A small image classifier, trained from scratch.
Training: muon at rate 0.004, 14100 steps, batches of 256, held-out accuracy 94%.
Data: trained on retinal OCT scans (Kermany 2017), 49215 training examples, 73.3 epochs.
Rows from block 3 of a small image classifier, named by matrix and row number. Rows with one number within an expert belong to one neuron, the router's apart. Each number is 500 + 50 x the weight over its row's rms, rounded and kept within 0 to 999. All counts start at 0. Numbers have three digits each.
After each expert's rows are labels from the 100 images, of 14848, where the router gives the expert most weight on average: "strongest on" is what is common among them. Only what is clearly more common there than usual is listed. The data: retinal OCT scans (Kermany 2017). In brackets: how many of the 100, against the usual share in percent.
# router: router (model.blocks.3.mlp.router.weight, 32x256, trained with AdamW), inputs 0-51
# up: expert up (model.blocks.3.mlp.up, 32x128x256), inputs 0-51
# down: expert down (model.blocks.3.mlp.down, 32x256x128, transposed), outputs 0-51

# expert 7
router.7:510527490465411481518465516582492437559436503493490550510576480535487487429554581525461507481529550535494469506467507461488474435542522459452499522568498438
up.0:499546470441472463512639497509499564500402508516435520468523558488536516431504449529615511456472535520445537531427517534521527502467448472477484506600455479
down.0:415425513528549555553471585428548579489522529331507531480523509565512521596453488466497626459525349405516484455583553481500444514564482478456518438493544531
up.1:518461508542419531479409515452496445403473559456499563473430519469409552484398564533547431510569576419504518583522487414394539551535477441572555544518580599
down.1:383528545457571486572516494486510503510516450445482491466551468427559450471509451622503532495549408540564528499484499475541522512445484465448540378525487459
up.2:543574420550516420522520460562508426542507490485406452538597509479488539528467457497525454504371418483473467441460587614625496555496627557508485537492507529
down.2:462474451521600445516521466394589506482479415501434471587475576445424431423507567474523589402472598456426492541524431559451542474497457539444525544459499554
up.3:518538512434489475491527452511499567475444487532462556482544508493545458489526606521541542570514537539601494568622576511364499460504506451547496485467516422
down.3:410512438497598548550502475574480474446495572508547426483545540514597470429593354571480509457526457526560505522484510434450559449556498494505407599488424471
up.4:576444437461520530509558524467516487476474467520561450580393542501441563487510449460542402521480543600479455495478558474378505454523510486529462520451452500
down.4:557564546517498502528459542559384553546454522511450480423492520402526537457461448492504578538510416559421467435557456495471440495475537640484362488539461521
up.5:417483512502593609545661523523458572533502522573520568496479485465473388534502487553512540456445524426513581505446538496421478420516433504560522532483549487
down.5:486452452393489528516434597540479512473464512540481486497513480519479659535486560576546585432460420471552500548515568473524503415469527424456470528580489500
up.6:468520464526513559494547528570511505557535470463568428511568402567487401571532590502515586512425533567424526488503548466478460529577424572486639476535494510
down.6:485471489557569518513461549468518474533558488469415494560512573528561431490590506517530488529489483449506506460491542497564429429467416495496540440542576451
up.7:501528444398532519487484532533467540515538512386485521550505502560497560507456471489562517495428450493480494549470463436489593505503533498384447448445477460
down.7:495498527480506499438453431390562468498495418469477479469410489507475461458420525405511511459435491470484448456574444448506451551451479513445480482529472428
up.8:424490618511440496452531365416426553529613537419545461506391483534489481504508534441388507567436634563500585573498483474422470508473521398476566466534506469
down.8:497539457461446502452444475549565545555479493567558513402471547451517582565507448526509469530530462504583463508474579480457452484476529541432470433449509562
up.9:415435472533576505475542531408524543548591423540490396470453439528510514557481466423498503480559478573505481517529535429544621485479518590549533495493547563
down.9:573493556415451503447489472527502546485507590428469497557492474610470482443445559435519387528478476556473471522417403531519411556512539564596595491475490501
up.10:498494441514502613479432482434467502479394562431485527479568535571482588523515555487560544538420548519514446526516411607554589488483426472483466514433468464
down.10:503540422526557451507505494601510485470472533523497493457560496590475577443384530545480521483544535434462375542495395400494513434459505472457498595438481527
up.11:539511466460465557570468430526485492505534601506476386499507477635463520550470489568444553461447602521528573568525538499483498456552403493450531616458464533
down.11:580630556469498538434589542541572482473467515542487540632487502487518505454427467537518426501442583486459469466479470475435484415506514523473525487397557502
up.12:515427524538430459493571528509479426515486497499419500512551467528463495461445482513495514525497490563561447519487399443454591524464556514461420562679515511
down.12:543484618464426487446477502486482493482518575471549553493546433487521478484473489493506531485531377629479504493511499369532495443565486499485559521436434523
strongest on: finding: diabetic macular edema (93 vs 11.7)

# expert 19
router.19:460515486405523548506549444377468470491473590540486538466530487540423563371521464423380499501536490516506477442493520496515571489533562534471473512465503427
up.0:498503497425493403573474510534431492528488464567479498520440562544453578514535439375447478535463503521554475499427431439512598518500503458452541516502459525
down.0:471530495445528474543538516520513522430547523473583534529501551499400578368532489557480595506438450452539525577491477526497485509503509523513424424499419458
up.1:458479435516474556442405538526489523496558477565508470501526432453579571546482473528445536480504491429456534432565471475421493542443508497546606494486550596
down.1:494566564410485488523401518382402509479510513553530511449376494495427430464443480539451427502570649403490506459520476552424473509523485537465478558555494497
up.2:549517553493534492507376501567467486497452530541555487614496508530557548525487483480439466515486440527481587566497572611446471489464563470472506549456523378
down.2:517422469519483506595474528493527540455524540426414583505568516481526406483579513640453433499454494498592460599474429483522552530537478507541537453510449542
up.3:486514457566477575526529508483506524453489473540437491524470432534572468552471445559528502575483496454545555480568519619555496554509500500423490519490520527
down.3:512438596482477502507461414459519569493486541538584439507434547525491564437493493583528369445475520410399515572456533506441460533478450588546571631571502497
up.4:588420541518562599500494474413459507560373500521506606506471510474536465447551470464489547512523459483534559426530484512494576505515459514565512430523499418
down.4:461582617584463509565501470536346467453549421384491502529472556513371502527382564519505522526458472491507484497503520521519499495544472453477536515498448547
up.5:610444552430521520444595499479526528499471482538552469477528470521450608474444518531553499504518466475454542473539567532482487524504455479515513595586553526
down.5:451493491439584506469437441520411519547518633441492480453550550495558461526406470405506664434569416493447476490479444534554534501518519493385590512547442523
up.6:447493537555518544518447470486461484507497522513565466487549499428531457487525510463531439522502418580517466461479598493584419541496515544470531603522487492
down.6:474496558575442491513494516505447508546529386523514510376548454511515589443540450507518556488474418472436534484527505513564484514489506506505475562547463601
up.7:525484515477552439449409501533436553514467513500488586518569500454561465469550526540641510539481534514441545513528534515513493469473558453495538540480509594
down.7:476440429443452490466472534511578464514537555483470555545494522479485473486468506592492410601507481532587498475501429490505542459498488424404491434521479495
up.8:471521480466511437571574535505467476611536504554484429575543592560467471492586517508441585470649438499522460574478560526510552481518555514504471525572494441
down.8:484432497533501460461487446498474477498532528574533467417448552467487455469478483594480602516494445524508547517487429475594423605454511472397577465447499497
up.9:424545569615452484487494520482509475484489537467548595475458547462548331494458494437471479494424511444602535465514467446497503405485537560524431475390455480
down.9:516378507466514458475507557531616445518475517420545524530505457519453632579453415510517456573497518495532433481485493522468548465477526417566373377411465466
up.10:485521471459434487523524551511525519643479378498446501404523435454523572442526500513529466445448623501555541613433540549459531443446493505497481576440546496
down.10:471419413537561517540468473489479454490505522527458533501469442583412441491457520467485523521503481567578527522521459438526482439502529600578537574595462516
up.11:508559482484555503404505419406529534509475559493482504490431550524502518484571462485442603466467560526458526555503548513517604520438466541496517602419530531
down.11:423526482526457446543472564498391469515471535499557443509531375487582463497489579481504529565508559511491470473513589474424477456545465520573502583471551610
up.12:623516592583481537462494425428487457579454497491555607477500514411536500525501547485497493574423586465457576514426491511527558467537490482437432490393450417
down.12:547398545445547503389433432526444454520495540492528473525510540556536520407570550422505401462563423518487511393472581498507505527502538545600676414550452549
strongest on: finding: choroidal neovascularization (84 vs 29.3)

# expert 5
router.5:521584547579552527516415522519464421511554461574586507521449547433487376499485475495522498419497507438569587490575483529466438515470455489435438546447572475
up.0:577544504463450514463540507582390594447428623515528489512438487496472547447446482538547510535477504518511471468507470494524475602564474504471674502494540419
down.0:431416504547590532584530456555510566509525508522458519553465446413532524550502462515518490542487525448399482387446443533458504567440501569534414446461464528
up.1:602584499591499461510578443438517582527435529484514477431491445462523471577481428517508424578505502452516522508417593478480528506467517548421427507429464507
down.1:497521445484479490525479501587475443492467442509464428521388495510498490385450486441543404490541513505453521536537546527572448413484524512498650422543446562
up.2:527461470543530594597540427520515542586492488459568463511509470520478520397503422577447493501436519509520570573489550460545373541505418426551442468427517592
down.2:489515548493425514443522479440400438494533465480458471431429481561526547520505488434525523435537541480598515536503513524491460388493551471458480518455522485
up.3:513455491528546497584414579554420502598506516490453515560500535479557519453587550553421508530458524575497545528526509428458416406453527477455536439523394588
down.3:379519451438526520495482495480530518540438455485510566442445491518489461539580526501489508520560440451527489455502574501503472524489488497456427614461507507
up.4:542529552542518438506448564495549516540472453590464512462487480444518468506491499619512477529497527432513499584406515567521482523391466611493450462528423510
down.4:504464508444508494479523466551448516522448520442533513478441517496437518508497525500480498472529532489422529548525464542464490484446552541598462515525482374
up.5:494583543433593423464569560516520413518526443505536429429500410516421491574551459508475503545419461560611565500453631441406501511561449524409506612494626476
down.5:572515474569530543538563455550456472493528528509498513466535456475476487495475485523549574616533494454433475504521460518542417483512379559405384432535463396
up.6:455435521510532557446502419476500430552496472501462532397435479529483542516505463498522553517410480543581606516496495485483548474488496439474463515573491626
down.6:581547516506504496464408492550461535510547469625500578587532537444467434444565475532534416505515442492598588456494501514460537495495462485507536485533518609
up.7:606503536505496476581567568448482522486458479540467443396505558489470479551530457482436569521542435539502557501489507435542567558420569482470533437541520472
down.7:473499536519536487535536418508466461540535465459478464463536424473551477619481496544543479508469524488539500522474534475495436430500438551468475689551487523
up.8:592495507597475475470390527613487479568565417487493378434456554511499480443467494433487523449451438469486506464438442494509479592475510565493519499494545438
down.8:507480464423465498476536512472427483497503373468474482501572529529615469518464483572508549493514505642405485453488481534455501472448479460597483567602478515
up.9:509483482515609563460461451453540521465498556495460548570520477540521484501411572468494545584448544489543560551495533495486540453551462522432598387442549471
down.9:564462508495484491327420508474538475554511440483593472473459500510502464442555522529509460455506481587479482500549475510400430520457448519449491511525496584
up.10:593548557567568445524480560475463472546446564402538611637526553469406468445484474480524562413484504515561582521560501509545528493529416615528432544523557496
down.10:508568478494436435492515519608583517541542533442577409461579542471382596482523411449490482441486524469462525414573527528491538555523492410514559435498480520
up.11:496538546479498511437463565514492562557608459437460477546536540563532455489394507496484572540568466569550518417438485471473496463537434518533514503557528577
down.11:447447609516382532422517504493497559505547479510532553515581556464539476547505453519440542548460462486507508574523494521452523526585607547517399541435507603
up.12:513513509479523515452525473603428420507496564556484498514515539502505469504516515476532563474457465537512556487359542439549491601525524619505402486570526499
down.12:495475459570451509564447522524522444498475416502479502542487466446510544468453442545520511498467505508497449406513505461568604486487503521447490485620484520
strongest on: finding: choroidal neovascularization (79 vs 29.3)

# expert 8
router.8:525530531513499422405510435530540433567474544516591513460554457512555604452402505497425516525541500445397487519481598505542533520479583465462493569560467423
up.0:412463484536444441509370437563498499511544496547461482474530498545525500530496568494595637526463386474494505519602502550524519585544501523490424506469494498
down.0:469483487420495515422550530487578523527517643555503482496536491472499314482487466481498519422569493543478467483506438470561617516546560638533426415519523538
up.1:532515533533521487357532566561469556539474496561528454536558567493498498487535438537516496500458527488543502599574485388465566512405552483496437521473518480
down.1:519569508471495528405463422502418515525572579483550538436478530447521425505561563527532425456571393514520485532485532476440443513408530421442561517507501534
up.2:508552513496512448490448504572505513502465449530579502528470549406421569447531451444442520454491482525494507539423489551517580482564553432571450565490410524
down.2:555535484349478488461480446415475531525457535540390498526538480476510545521631489395497511529512526552491471495463564470580431505496513498505492494646451414
up.3:480472433440466466454412410509417489474524461549529492483589544516541494529357477491551546513433440479544492450466497513468535458491466499526444555441481456
down.3:550566510314510523493441476422445507498535508446464495468498550404474463446569448476516399492562534604416524441482497504490488482498516496554531482485449554
up.4:606545488451535523533526558463459547478484499463416417552493542460529508497445550516499513570539396525440465498549603559538563495542506559515469455463436543
down.4:438580530493495510510446517500598451558477555444576477437471453435464520483513492565462590520476469511534533502527483566475504493478508488442444597481517460
up.5:602612467489456505503535547445495504474477475503575498538476451600463571612371592475454425519451597459543418515424541495452373445487606549518542531668480505
down.5:572560516449531478490582410496453468473484409486460489476521438469554664412513441480524464531521405496582526421485441450462523477492572483577503460471468563
up.6:452455452488444578479498432431468488427437601508471464491510548377437511494515556487483541542623461562520500518490485618428437474522500561393530492511429475
down.6:455480583506483493384523501524614510463553518619619541476504486522502508421590474597512469562481459420470516543520392455554465503490447496466681556516516396
up.7:494510450498500526483522465486509437461446482446393490484403441490476536549433430463451451577425543494543522559448493509533417504491519536387462413400520496
down.7:569495579541568502511501562582456581504489541514473567491523553556529576513619552537477483566445427438420477407510523591479388462535410540528491553402461498
up.8:604608493446567538408499592463496476563552499434484527535569497524458537502482549466475468504450527484502464508467475536490456420493533513458511530574433558
down.8:560415474493431485523526485513572535475529501499590466504648526537543599533523434568520491518508579578557560540482430448504478501489556520487380519547492480
up.9:530462485450573472476515491431377443434544478501492566530472510596467444453534475509491443513494440500421449500501440539586519477468451462557502420422528432
down.9:415495467583418530451501478450477418466495550518484462403533486434433492476489489452519455448444433448551487497509563524497328491531548426510489508611550478
up.10:547451414528519478497496538519426605488526445417500511535495494502479454465477585548502538491451551404505603631531444489464499486507464460532527536501505467
down.10:490448570465416467539497515446464513467515529499528427383557453491547497535491485471427394451604634517546432499496501503530473500499546531495457480493440443
up.11:366492409584484544458611550478402496528424441526528562480519460511564498508530515532581488336532459534522489503434517461485530486503486463500439529491534555
down.11:594454552459501503587494538461453504475528544522539484419559430525535417584552553491462656454442494513593480500452572480351503458478449532497416507454573558
up.12:540454555487456459573375597538489470536491501560505411508642527456490502474456496475416498575460439466384436522541380458519500519599470438498455501482397511
down.12:484442572450453470595478451511488533509531507532473563540444494435496483608370439612505435411470434555403480482417458544598521562441511504579542441468499583
strongest on: finding: diabetic macular edema (91 vs 11.7)

# expert 14
router.14:523554528425491413534418525473452515524521549509460470535474505552528504518486457429416540579448476561489425512473441514555461532470553524469474465508471595
up.0:543538439434481521530451441538474366449544515506555491417414441516505498571419576548475545523510524515498587495429586568476515409548427463476618548434570318
down.0:528456461403511493405537499521512538557495452500487562509496524448481496397429435438503501437419468442634543524491493564550500454510479580486465458545552578
up.1:541464525452502555536391504475500471580490517508532522570583447477482503542475487527563472576461472585456547525526493545538471494375455491414413468533475530
down.1:478494453421457449508542528422483482479507500568515449443481458464417481463487475518516524473508435531477536458526531449523453456439497515532492522476502523
up.2:582595517501504521498478536544514493470519523486459485508537519515450491438480502512511522459462539569531570474500370575468394493453371458547510443544539469
down.2:484482498422486491451469429480423494457448508525454495491577397509383528577516442505558565419529545453379549454444563550490554430522539471461439481503528617
up.3:507463527529504637442547539457501504429468555540534588632553495406460529529501573486464439513560475516360482494448431489539499505434428481450514475413497425
down.3:532504596554446540503460536515546540499522510466435589435495518520503482531406593507498544472466508541580582459514506504566500537525436450515561515611459457
up.4:489584548479435536476561438467462556486444632421508483511481503471490513532424555435472512575370501564530479427573494508538489504456531437415440551396528542
down.4:514683457621488465487514549444527468452517499489449469465550495535501601554499449397534420465470492568548462544487494474424572477599448473562650495500505461
up.5:579433442559595483465580582468512569490390465432511572482526589566455550508482402489406459521474481524405506593531451582452489493533385514490388440535462570
down.5:481470583463525497506452489444574462599482442407519476489488522469536553553485478411552537549520437398427510499590489529443584478472484532583501501409405426
up.6:483583439543492484434445512562583422454528513530404453504495485428432443532431424427459409510486526470472579562470477510517525432550495452480445491510500536
down.6:464544448439507525473413564528460591497423407431441513418431518498634353408538532457480512492522515498502518502496496439480508588470497542620493507532506547
up.7:407440475558524538482503590502561451552513482559513538475545506444366477422536500478497487483532531580459470479474519498531471446506457454359396517455444504
down.7:404528514593467498479539582511625444479457497500542560427443508494513445536496432460472571492407515463532518527549565527490470538557556609512464453492538506
up.8:564503481521525519453370512462497554464519523539457448505436458537533510446562515538441528463511460643421478528398417506551460468504532567512504496397383475
down.8:387448519492436507387559506509495533546451516522505509562529492498611506533468449528499506488507502433575509406445484543521452428397451512452460538469512496
up.9:455478440473494585534472512473483617544462519477514528571491439568513456465476532527458471511556529490584679477490537570548512493526426508503574440533504500
down.9:462534534470425531511565591486546522503468580629542577512448517487466538527468529525427478517530503476425495496449577518522412483490531439525628536562465486
up.10:536536583538479493529549479459546576524422563514468558537489509462562399503547496599498553441440501463425466626440529489405507465529479502352501499456518494
down.10:384484472388466484516469500493593527506508472587444438489524421586531506517524491537519609504562482406560448535491510513498570450618554469448444420467542490
up.11:562387535483588547521479484514470472575558455423495485437520580380492438477495498441463454545482473461374535429522514491552500474519511458486538535475518547
down.11:541434470543532500491534469538479511514499440525469526508557495489520457463438488431517546476468555469385511464515454523531568513490419504567516423459461552
up.12:534518511548580468474576552461533414480434521465598567504436546440469562549484490516467537551435529553473561475527416556564470522528454511485474465519486517
down.12:512357482432539501523452519413417468483461421538555509489565472500519400485481567529486436561493516432470487511486512517463426478561487431498533489540605550
strongest on: finding: choroidal neovascularization (65 vs 29.3)

# expert 9
router.9:568528520534562417391496534548517505421493451541546530464474435517470422511499568489587417423435564466500534441619566470484477495492417499448435563472587445
up.0:577491511513513430435489521563478547546522455590481492358529531600516527453567479492568613445560472421521557533566459612454482501485450485541445550489462444
down.0:466528575529542534528532515380541459510431516478498529528644418542517461564500581391502457399480450592506449515510540498562484439460499474561574506459467535
up.1:492403460532385522462476411482456481556471502356469479480469480596479461529511532404463494498420517495564546572484505531525403544478473519449455540562500501
down.1:468577427386577486456544505551505491498473540568525503451509501638582589460520591505514584494518583465519532534506568422525530526503502466512371549425492522
up.2:434515436501578478549427491582541333435377500524553419454516525484483521483443439543586473573595416495588451393585491574613484481526417478439541488440515535
down.2:608453590516517474458553459436528479464533410411423529522515465530479505599601488517531493491412543424476525589478508482510431446511484479510515555555392457
up.3:495485473566547479568565569499444538556476501426581399491472484566496546459508550474466454467392486543562482472515581513493507493518449536434513499457560563
down.3:440618482470556469506534496453499489461542406483505505573574493438442459444454484489486437524556462444578545492535507460441520411498548568445408568583522422
up.4:577544567603514479535472434507432485562395481461416394447564498535455521476545518526489557383464474389512524529386495514560534527498470488536496528488492602
down.4:462405507475553481559493515519428492515504527459467474557501584484517527475502504522458547628509504570427438471448462475541453522496529528523473385480445499
up.5:491505470485558510457472412513543581523473564593489528449521532498478367444461574514402417427495503480441412510573494517454470530502530538523521571447502465
down.5:415476493415476534550529509467489526434478544405513548489553563488507486423589442326527490507494656472427503503522494533417468446507490570483595391528486469
up.6:585615472474513447501362438530438510515460520523439393460459518605496462500442529456529488497528486402466442483559453457516474495370483470488535545486516530
down.6:448471519477482498517532561500561509502498506471428510446608492512548500583514542460541374438491474545515501469479514479596447447543474398612408533492486527
up.7:491514477449515507478528415550605545472589571505538394529530454539470460425522498575552497503565603482515586528505533523556391502508449435466459474503524480
down.7:442452444500564525491489597447462520546473468404456505414513495523538592601523539441532508522480478492416484525504521521509398438471462496467624609573465460
up.8:515469550535576467469529523481437536563426579491426552473487504508490527471554538460513510538487455509463567586585459516469568489519462461494489525383397510
down.8:526446525461566489539528560540548463467472500610441498513569424502441427524562561476515507527506473498523530490499480528512571454566477465640549463543520600
up.9:454464512518458514379505505463575566505556494504568501586412495475504516528459577535527429475555459525520462510477524526455539540430495527547596500443515585
down.9:524489553566653512505486571412428432524469523489410497469520482492414457508505474476532526504427481472509520547531522477472487457480444487487423555572522535
up.10:463461424570546467467544475492481492503614530436497559660565519554427439442527487499586493515505521444386489475549581461437502520553464545485415440522499563
down.10:602522552458474485485458485433513446509482530548478536490391517499504562488449461516532457575481495497541556536467381499440453467509522466511586549584464433
up.11:523511435501505498448545456366473632551394435485526528484581508412489537508524571468507544496486412508493461516517487500485539456501456472496400519404492451
down.11:480426536500497508577446545526689510520536490484536562554515433540498392505424470580457515566566549489561450527487531519470493457498537403527423561562429486
up.12:521479473418520498491451504487606529450588498504464584451503498378515522496585505498466483407539609459530524478426485534561514518474488547466530520527474502
down.12:451458514567555518398449495562466482457453482636563551533522463459558578478428508399543411554558371521428510514546428488422469490550571529458538505467475337
strongest on: finding: choroidal neovascularization (95 vs 29.3)

# expert 30
router.30:539500518582480492544397509492501540505566486457425416415475454424504471565579513468539437446463549470435414463516432541603452477371512609409431460455457557
up.0:573562504469485489452530523513475552413484552673482600513513457408489509423524523529478487432554427512530442463507492434602448539435489476540545507456485620
down.0:416425464493500531442575541489504539487578585512561466465450458586478403507462454523506518476485580540391480480513508465437481489524501650596695460492508600
up.1:525544474413366484490416473619511542473484504525417493479469513399444517544559533467504502495430522457602454532509460516468488527475509583503512484494520504
down.1:551499483500558463485534483490554488426530477387575536608497516513429494606443459479542556540484490530486492501484610501475488533434453542529616526570472597
up.2:405580495470483447521501509586418422461544497489459494523544523594526450511488565530456507426591522563526462516553535479433489487510480532508520537452504429
down.2:488469402395593523555464484510432417504526390589531476504494433493427495506436526582498460493521584538507438526494481464490472507547536526453499478509537546
up.3:450437484474487473477491470514518395435435498497571698476549512412418483437509495535454513502510498482447489596491452437565524498476399537535647446616494563
down.3:488471371463502460531495489510556462514444398504514540495399544492461566437486494461554558494547427475476561511449431563531527523504438536510470428534509425
up.4:540411456448533517502448571549490455465645548532465586476442565500526479467565437508475496448584529508442484485689437505567519465519459553501475430375483599
down.4:564462533452479519436501457509547504518492593464487511574427475452443505514548512464514388527410368523490530532514437517521438520493461472625502493479563431
up.5:440534501502520470513463502382439446510452489467484530553520477563541538517473486549467509478520505465358374516396466489537567549489603525504510454457511402
down.5:527554498473530471476513423505512548489536516493456440548527450489480514475531529484512517456534543417588505537475537429567574471518436534436521486499477507
up.6:615479544524435561546447465361491441540508530455487446557524565635597542541507444450496455490515510435477513542523464431426561559517539504509541487458466610
down.6:490500331394531503432536503491469485542536438475557540435478598538597457437537492433501494461511478380528500481522507449517591550472476568494421551532505608
up.7:416497450470434502543548446616534493428521465592538544571549396438484498429454488434530553596470577444413487409472523485497456550554551561519598525557502524
down.7:536588533547455570504433571524517549536521507457526522509430584499445455567517533483481518408504459435450501465489488540551670525564472453425408509543545469
up.8:442480478621481550519518492543478602547550508485542358460456536525533498444516498592494511459500570462488481608491528515532539536481508548540459464501521549
down.8:483487506495515490511545492445425511515501526573685531518608539460556546505543485501489526448503482475446417506501427512490471547466493517472537483482501516
up.9:439575400499440478538560582536523476496485476579453636417560516549477513438512464500531474463516506487510511497548455587471447473520503462484430506561514425
down.9:414495496506532492405410545538528424511538484554420534552544520460540507500455420527486420459429570495413465555512504481551453367554447519631489502528447526
up.10:564544484444429559492456510524555494452457427481470487509440584460577549440430582560558434523452478467497447471525445385537454511491487470530462382471537512
down.10:478493491545485498484519498530510491511539443440479469413496545519521581472483544477516546603487516497538536518496551469443499498590422517490518481464422496
up.11:483465519449484480466555469463514510474546567540567494527467524415439531407505485498439527491469572601555514477461522470493501472395538495498538475448567526
down.11:549406543434497521586513519503544553505491417496471507473608441478454515480535479515520482539511526403553508462460553458450516467479478541528482517543495488
up.12:426421490494464550498496400471502455502506471495555557443501564509422578534559529491456481592493567544550430504461437433574542423479496452549479565547459427
down.12:528510526473474471535452432481575442498422590446417547499461508512585428441588466505546457477466594548511458488522506467467528525477503487499441358511559441
strongest on: finding: normal (94 vs 51.6)

# expert 29
router.29:514485527475495496525586526455531519425510510531495555541483429597421427518508548516495480479423570537548469462533534476455576478463489508540545514540569460
up.0:431469501474490433565471488478488516531525603518472489541494525612467555466481614476530530538478517358510530536510547498475506510525538515474448560457445539
down.0:504492522511539519577488514520559532508527511534359566578483517549489514478565502573469566515461450489478558547485444633457543488513477503532554559533587444
up.1:500483391428502386457607503493518473409457541558479502627426541515502537558450478492517505578471496532528537543533447480409504515604569521501483515468519403
down.1:445443534563485495522470467581578541478503418489422435433438618465495568473508540477514511474499465494483536526524521462501447482409537485457421561670512514
up.2:492541551403456420571471509502487455446485563623613434431425468563510633517480449514510485569519445500539513525504502429512468463487499521485540488528512457
down.2:434455563505554495630485449538561483448501501353501423586413582464476533498495503527495555527538517437479561480575500459497495572500505401595586436467450509
up.3:428501431490519425494565548611540540488607553496407527540511555501552502504483503519465589555523473478488484443557492563558472461488512541510476542467596573
down.3:577442521497497475506483573533442503575555468523533520477493522538494661453497515546464570512491469516479512519495426546525521410536493500486590611495497490
up.4:569462522522406489474531555455544553496521464446422434546580432574495548503522540527475534501490519443481510460489402548500465552501481562421474444487502431
down.4:518459516658518460488553496583541477475484536455523454482499478502451413464458586479500579476396430440579500515471523597491549500482471522536516567497489416
up.5:432459385380469502486453498520508599414511471544435566584466539507533592527446468457465422550532445567500569475503484478616587461497521515484486530552447538
down.5:520588540521576502495555425471578463520495465509601435461542460473545329467516461525476452590479455487495500492449570496460456578504512495562541467497600539
up.6:495515606508444557577608494538523470528535418519510472555484487444467436426384512402509609559453465491464517523555490474464441457476435457505454534545558470
down.6:469470531537537488441487499508515591491451581497476637493628448474472505532588497481502465455542692516520439451486518567542513417548487540458552519578422411
up.7:484640592495505514482391352541490447495558465513427423486485502604511481441435386483460538529538448503517473444448508543534353467454472385477470562489521446
down.7:518625530490559521513432500532541428468466535489526539548482504485490658572453437493469433519532549473535469511447468475466416439515597469497462611494477452
up.8:384505484577448509498538473470574438531501503521538584493525477497505477600512459538413479539528502493492621456572444470533495496467422481514497517446539483
down.8:518544450404502475423520488461514547514556543566560477488477487598558412466517464448524546507494497478446510576505466465465539452498530535544552471476529606
up.9:465463602448512570598550449547468431505464539501421589562562547553369488571548454448609412448392479544504580496489428424474437456441569573492474636441504580
down.9:513463417451514500509445598531490518478487572564523461507404384543524501422563438607466505468534500427475491513499435511502417570556494447564684491561460543
up.10:505494499484465468541520575497427512516509504510498525474496437517541457501561561416505543529485553449574463425508586570555561398409465529523583523540489501
down.10:467507492507575529494549416510512462532560561521475495504582646468459514545457561478470398434466514481421517491490407483508402560553460561489514451564435513
up.11:517521449499563452529540511539491485450394478473438447509531478486522593516439532571591507535447473505585509490507537452474465527495455588554613526441523549
down.11:520531557456433561484454555528476443475516430529494479562476570533514452509594512507488461447523551492531469497528570509409423565496501527436438543578448523
up.12:384520426494480520515532473439528441527490455432556502528477474497497525466512578495467474479493426531474502563422574448516590475522422486515537500563528575
down.12:596435467611544502519552464536500424533516477455486465410486551403631468551371505501501525516579475524431474500523490548522504504542496511367536487493462487
strongest on: finding: choroidal neovascularization (61 vs 29.3)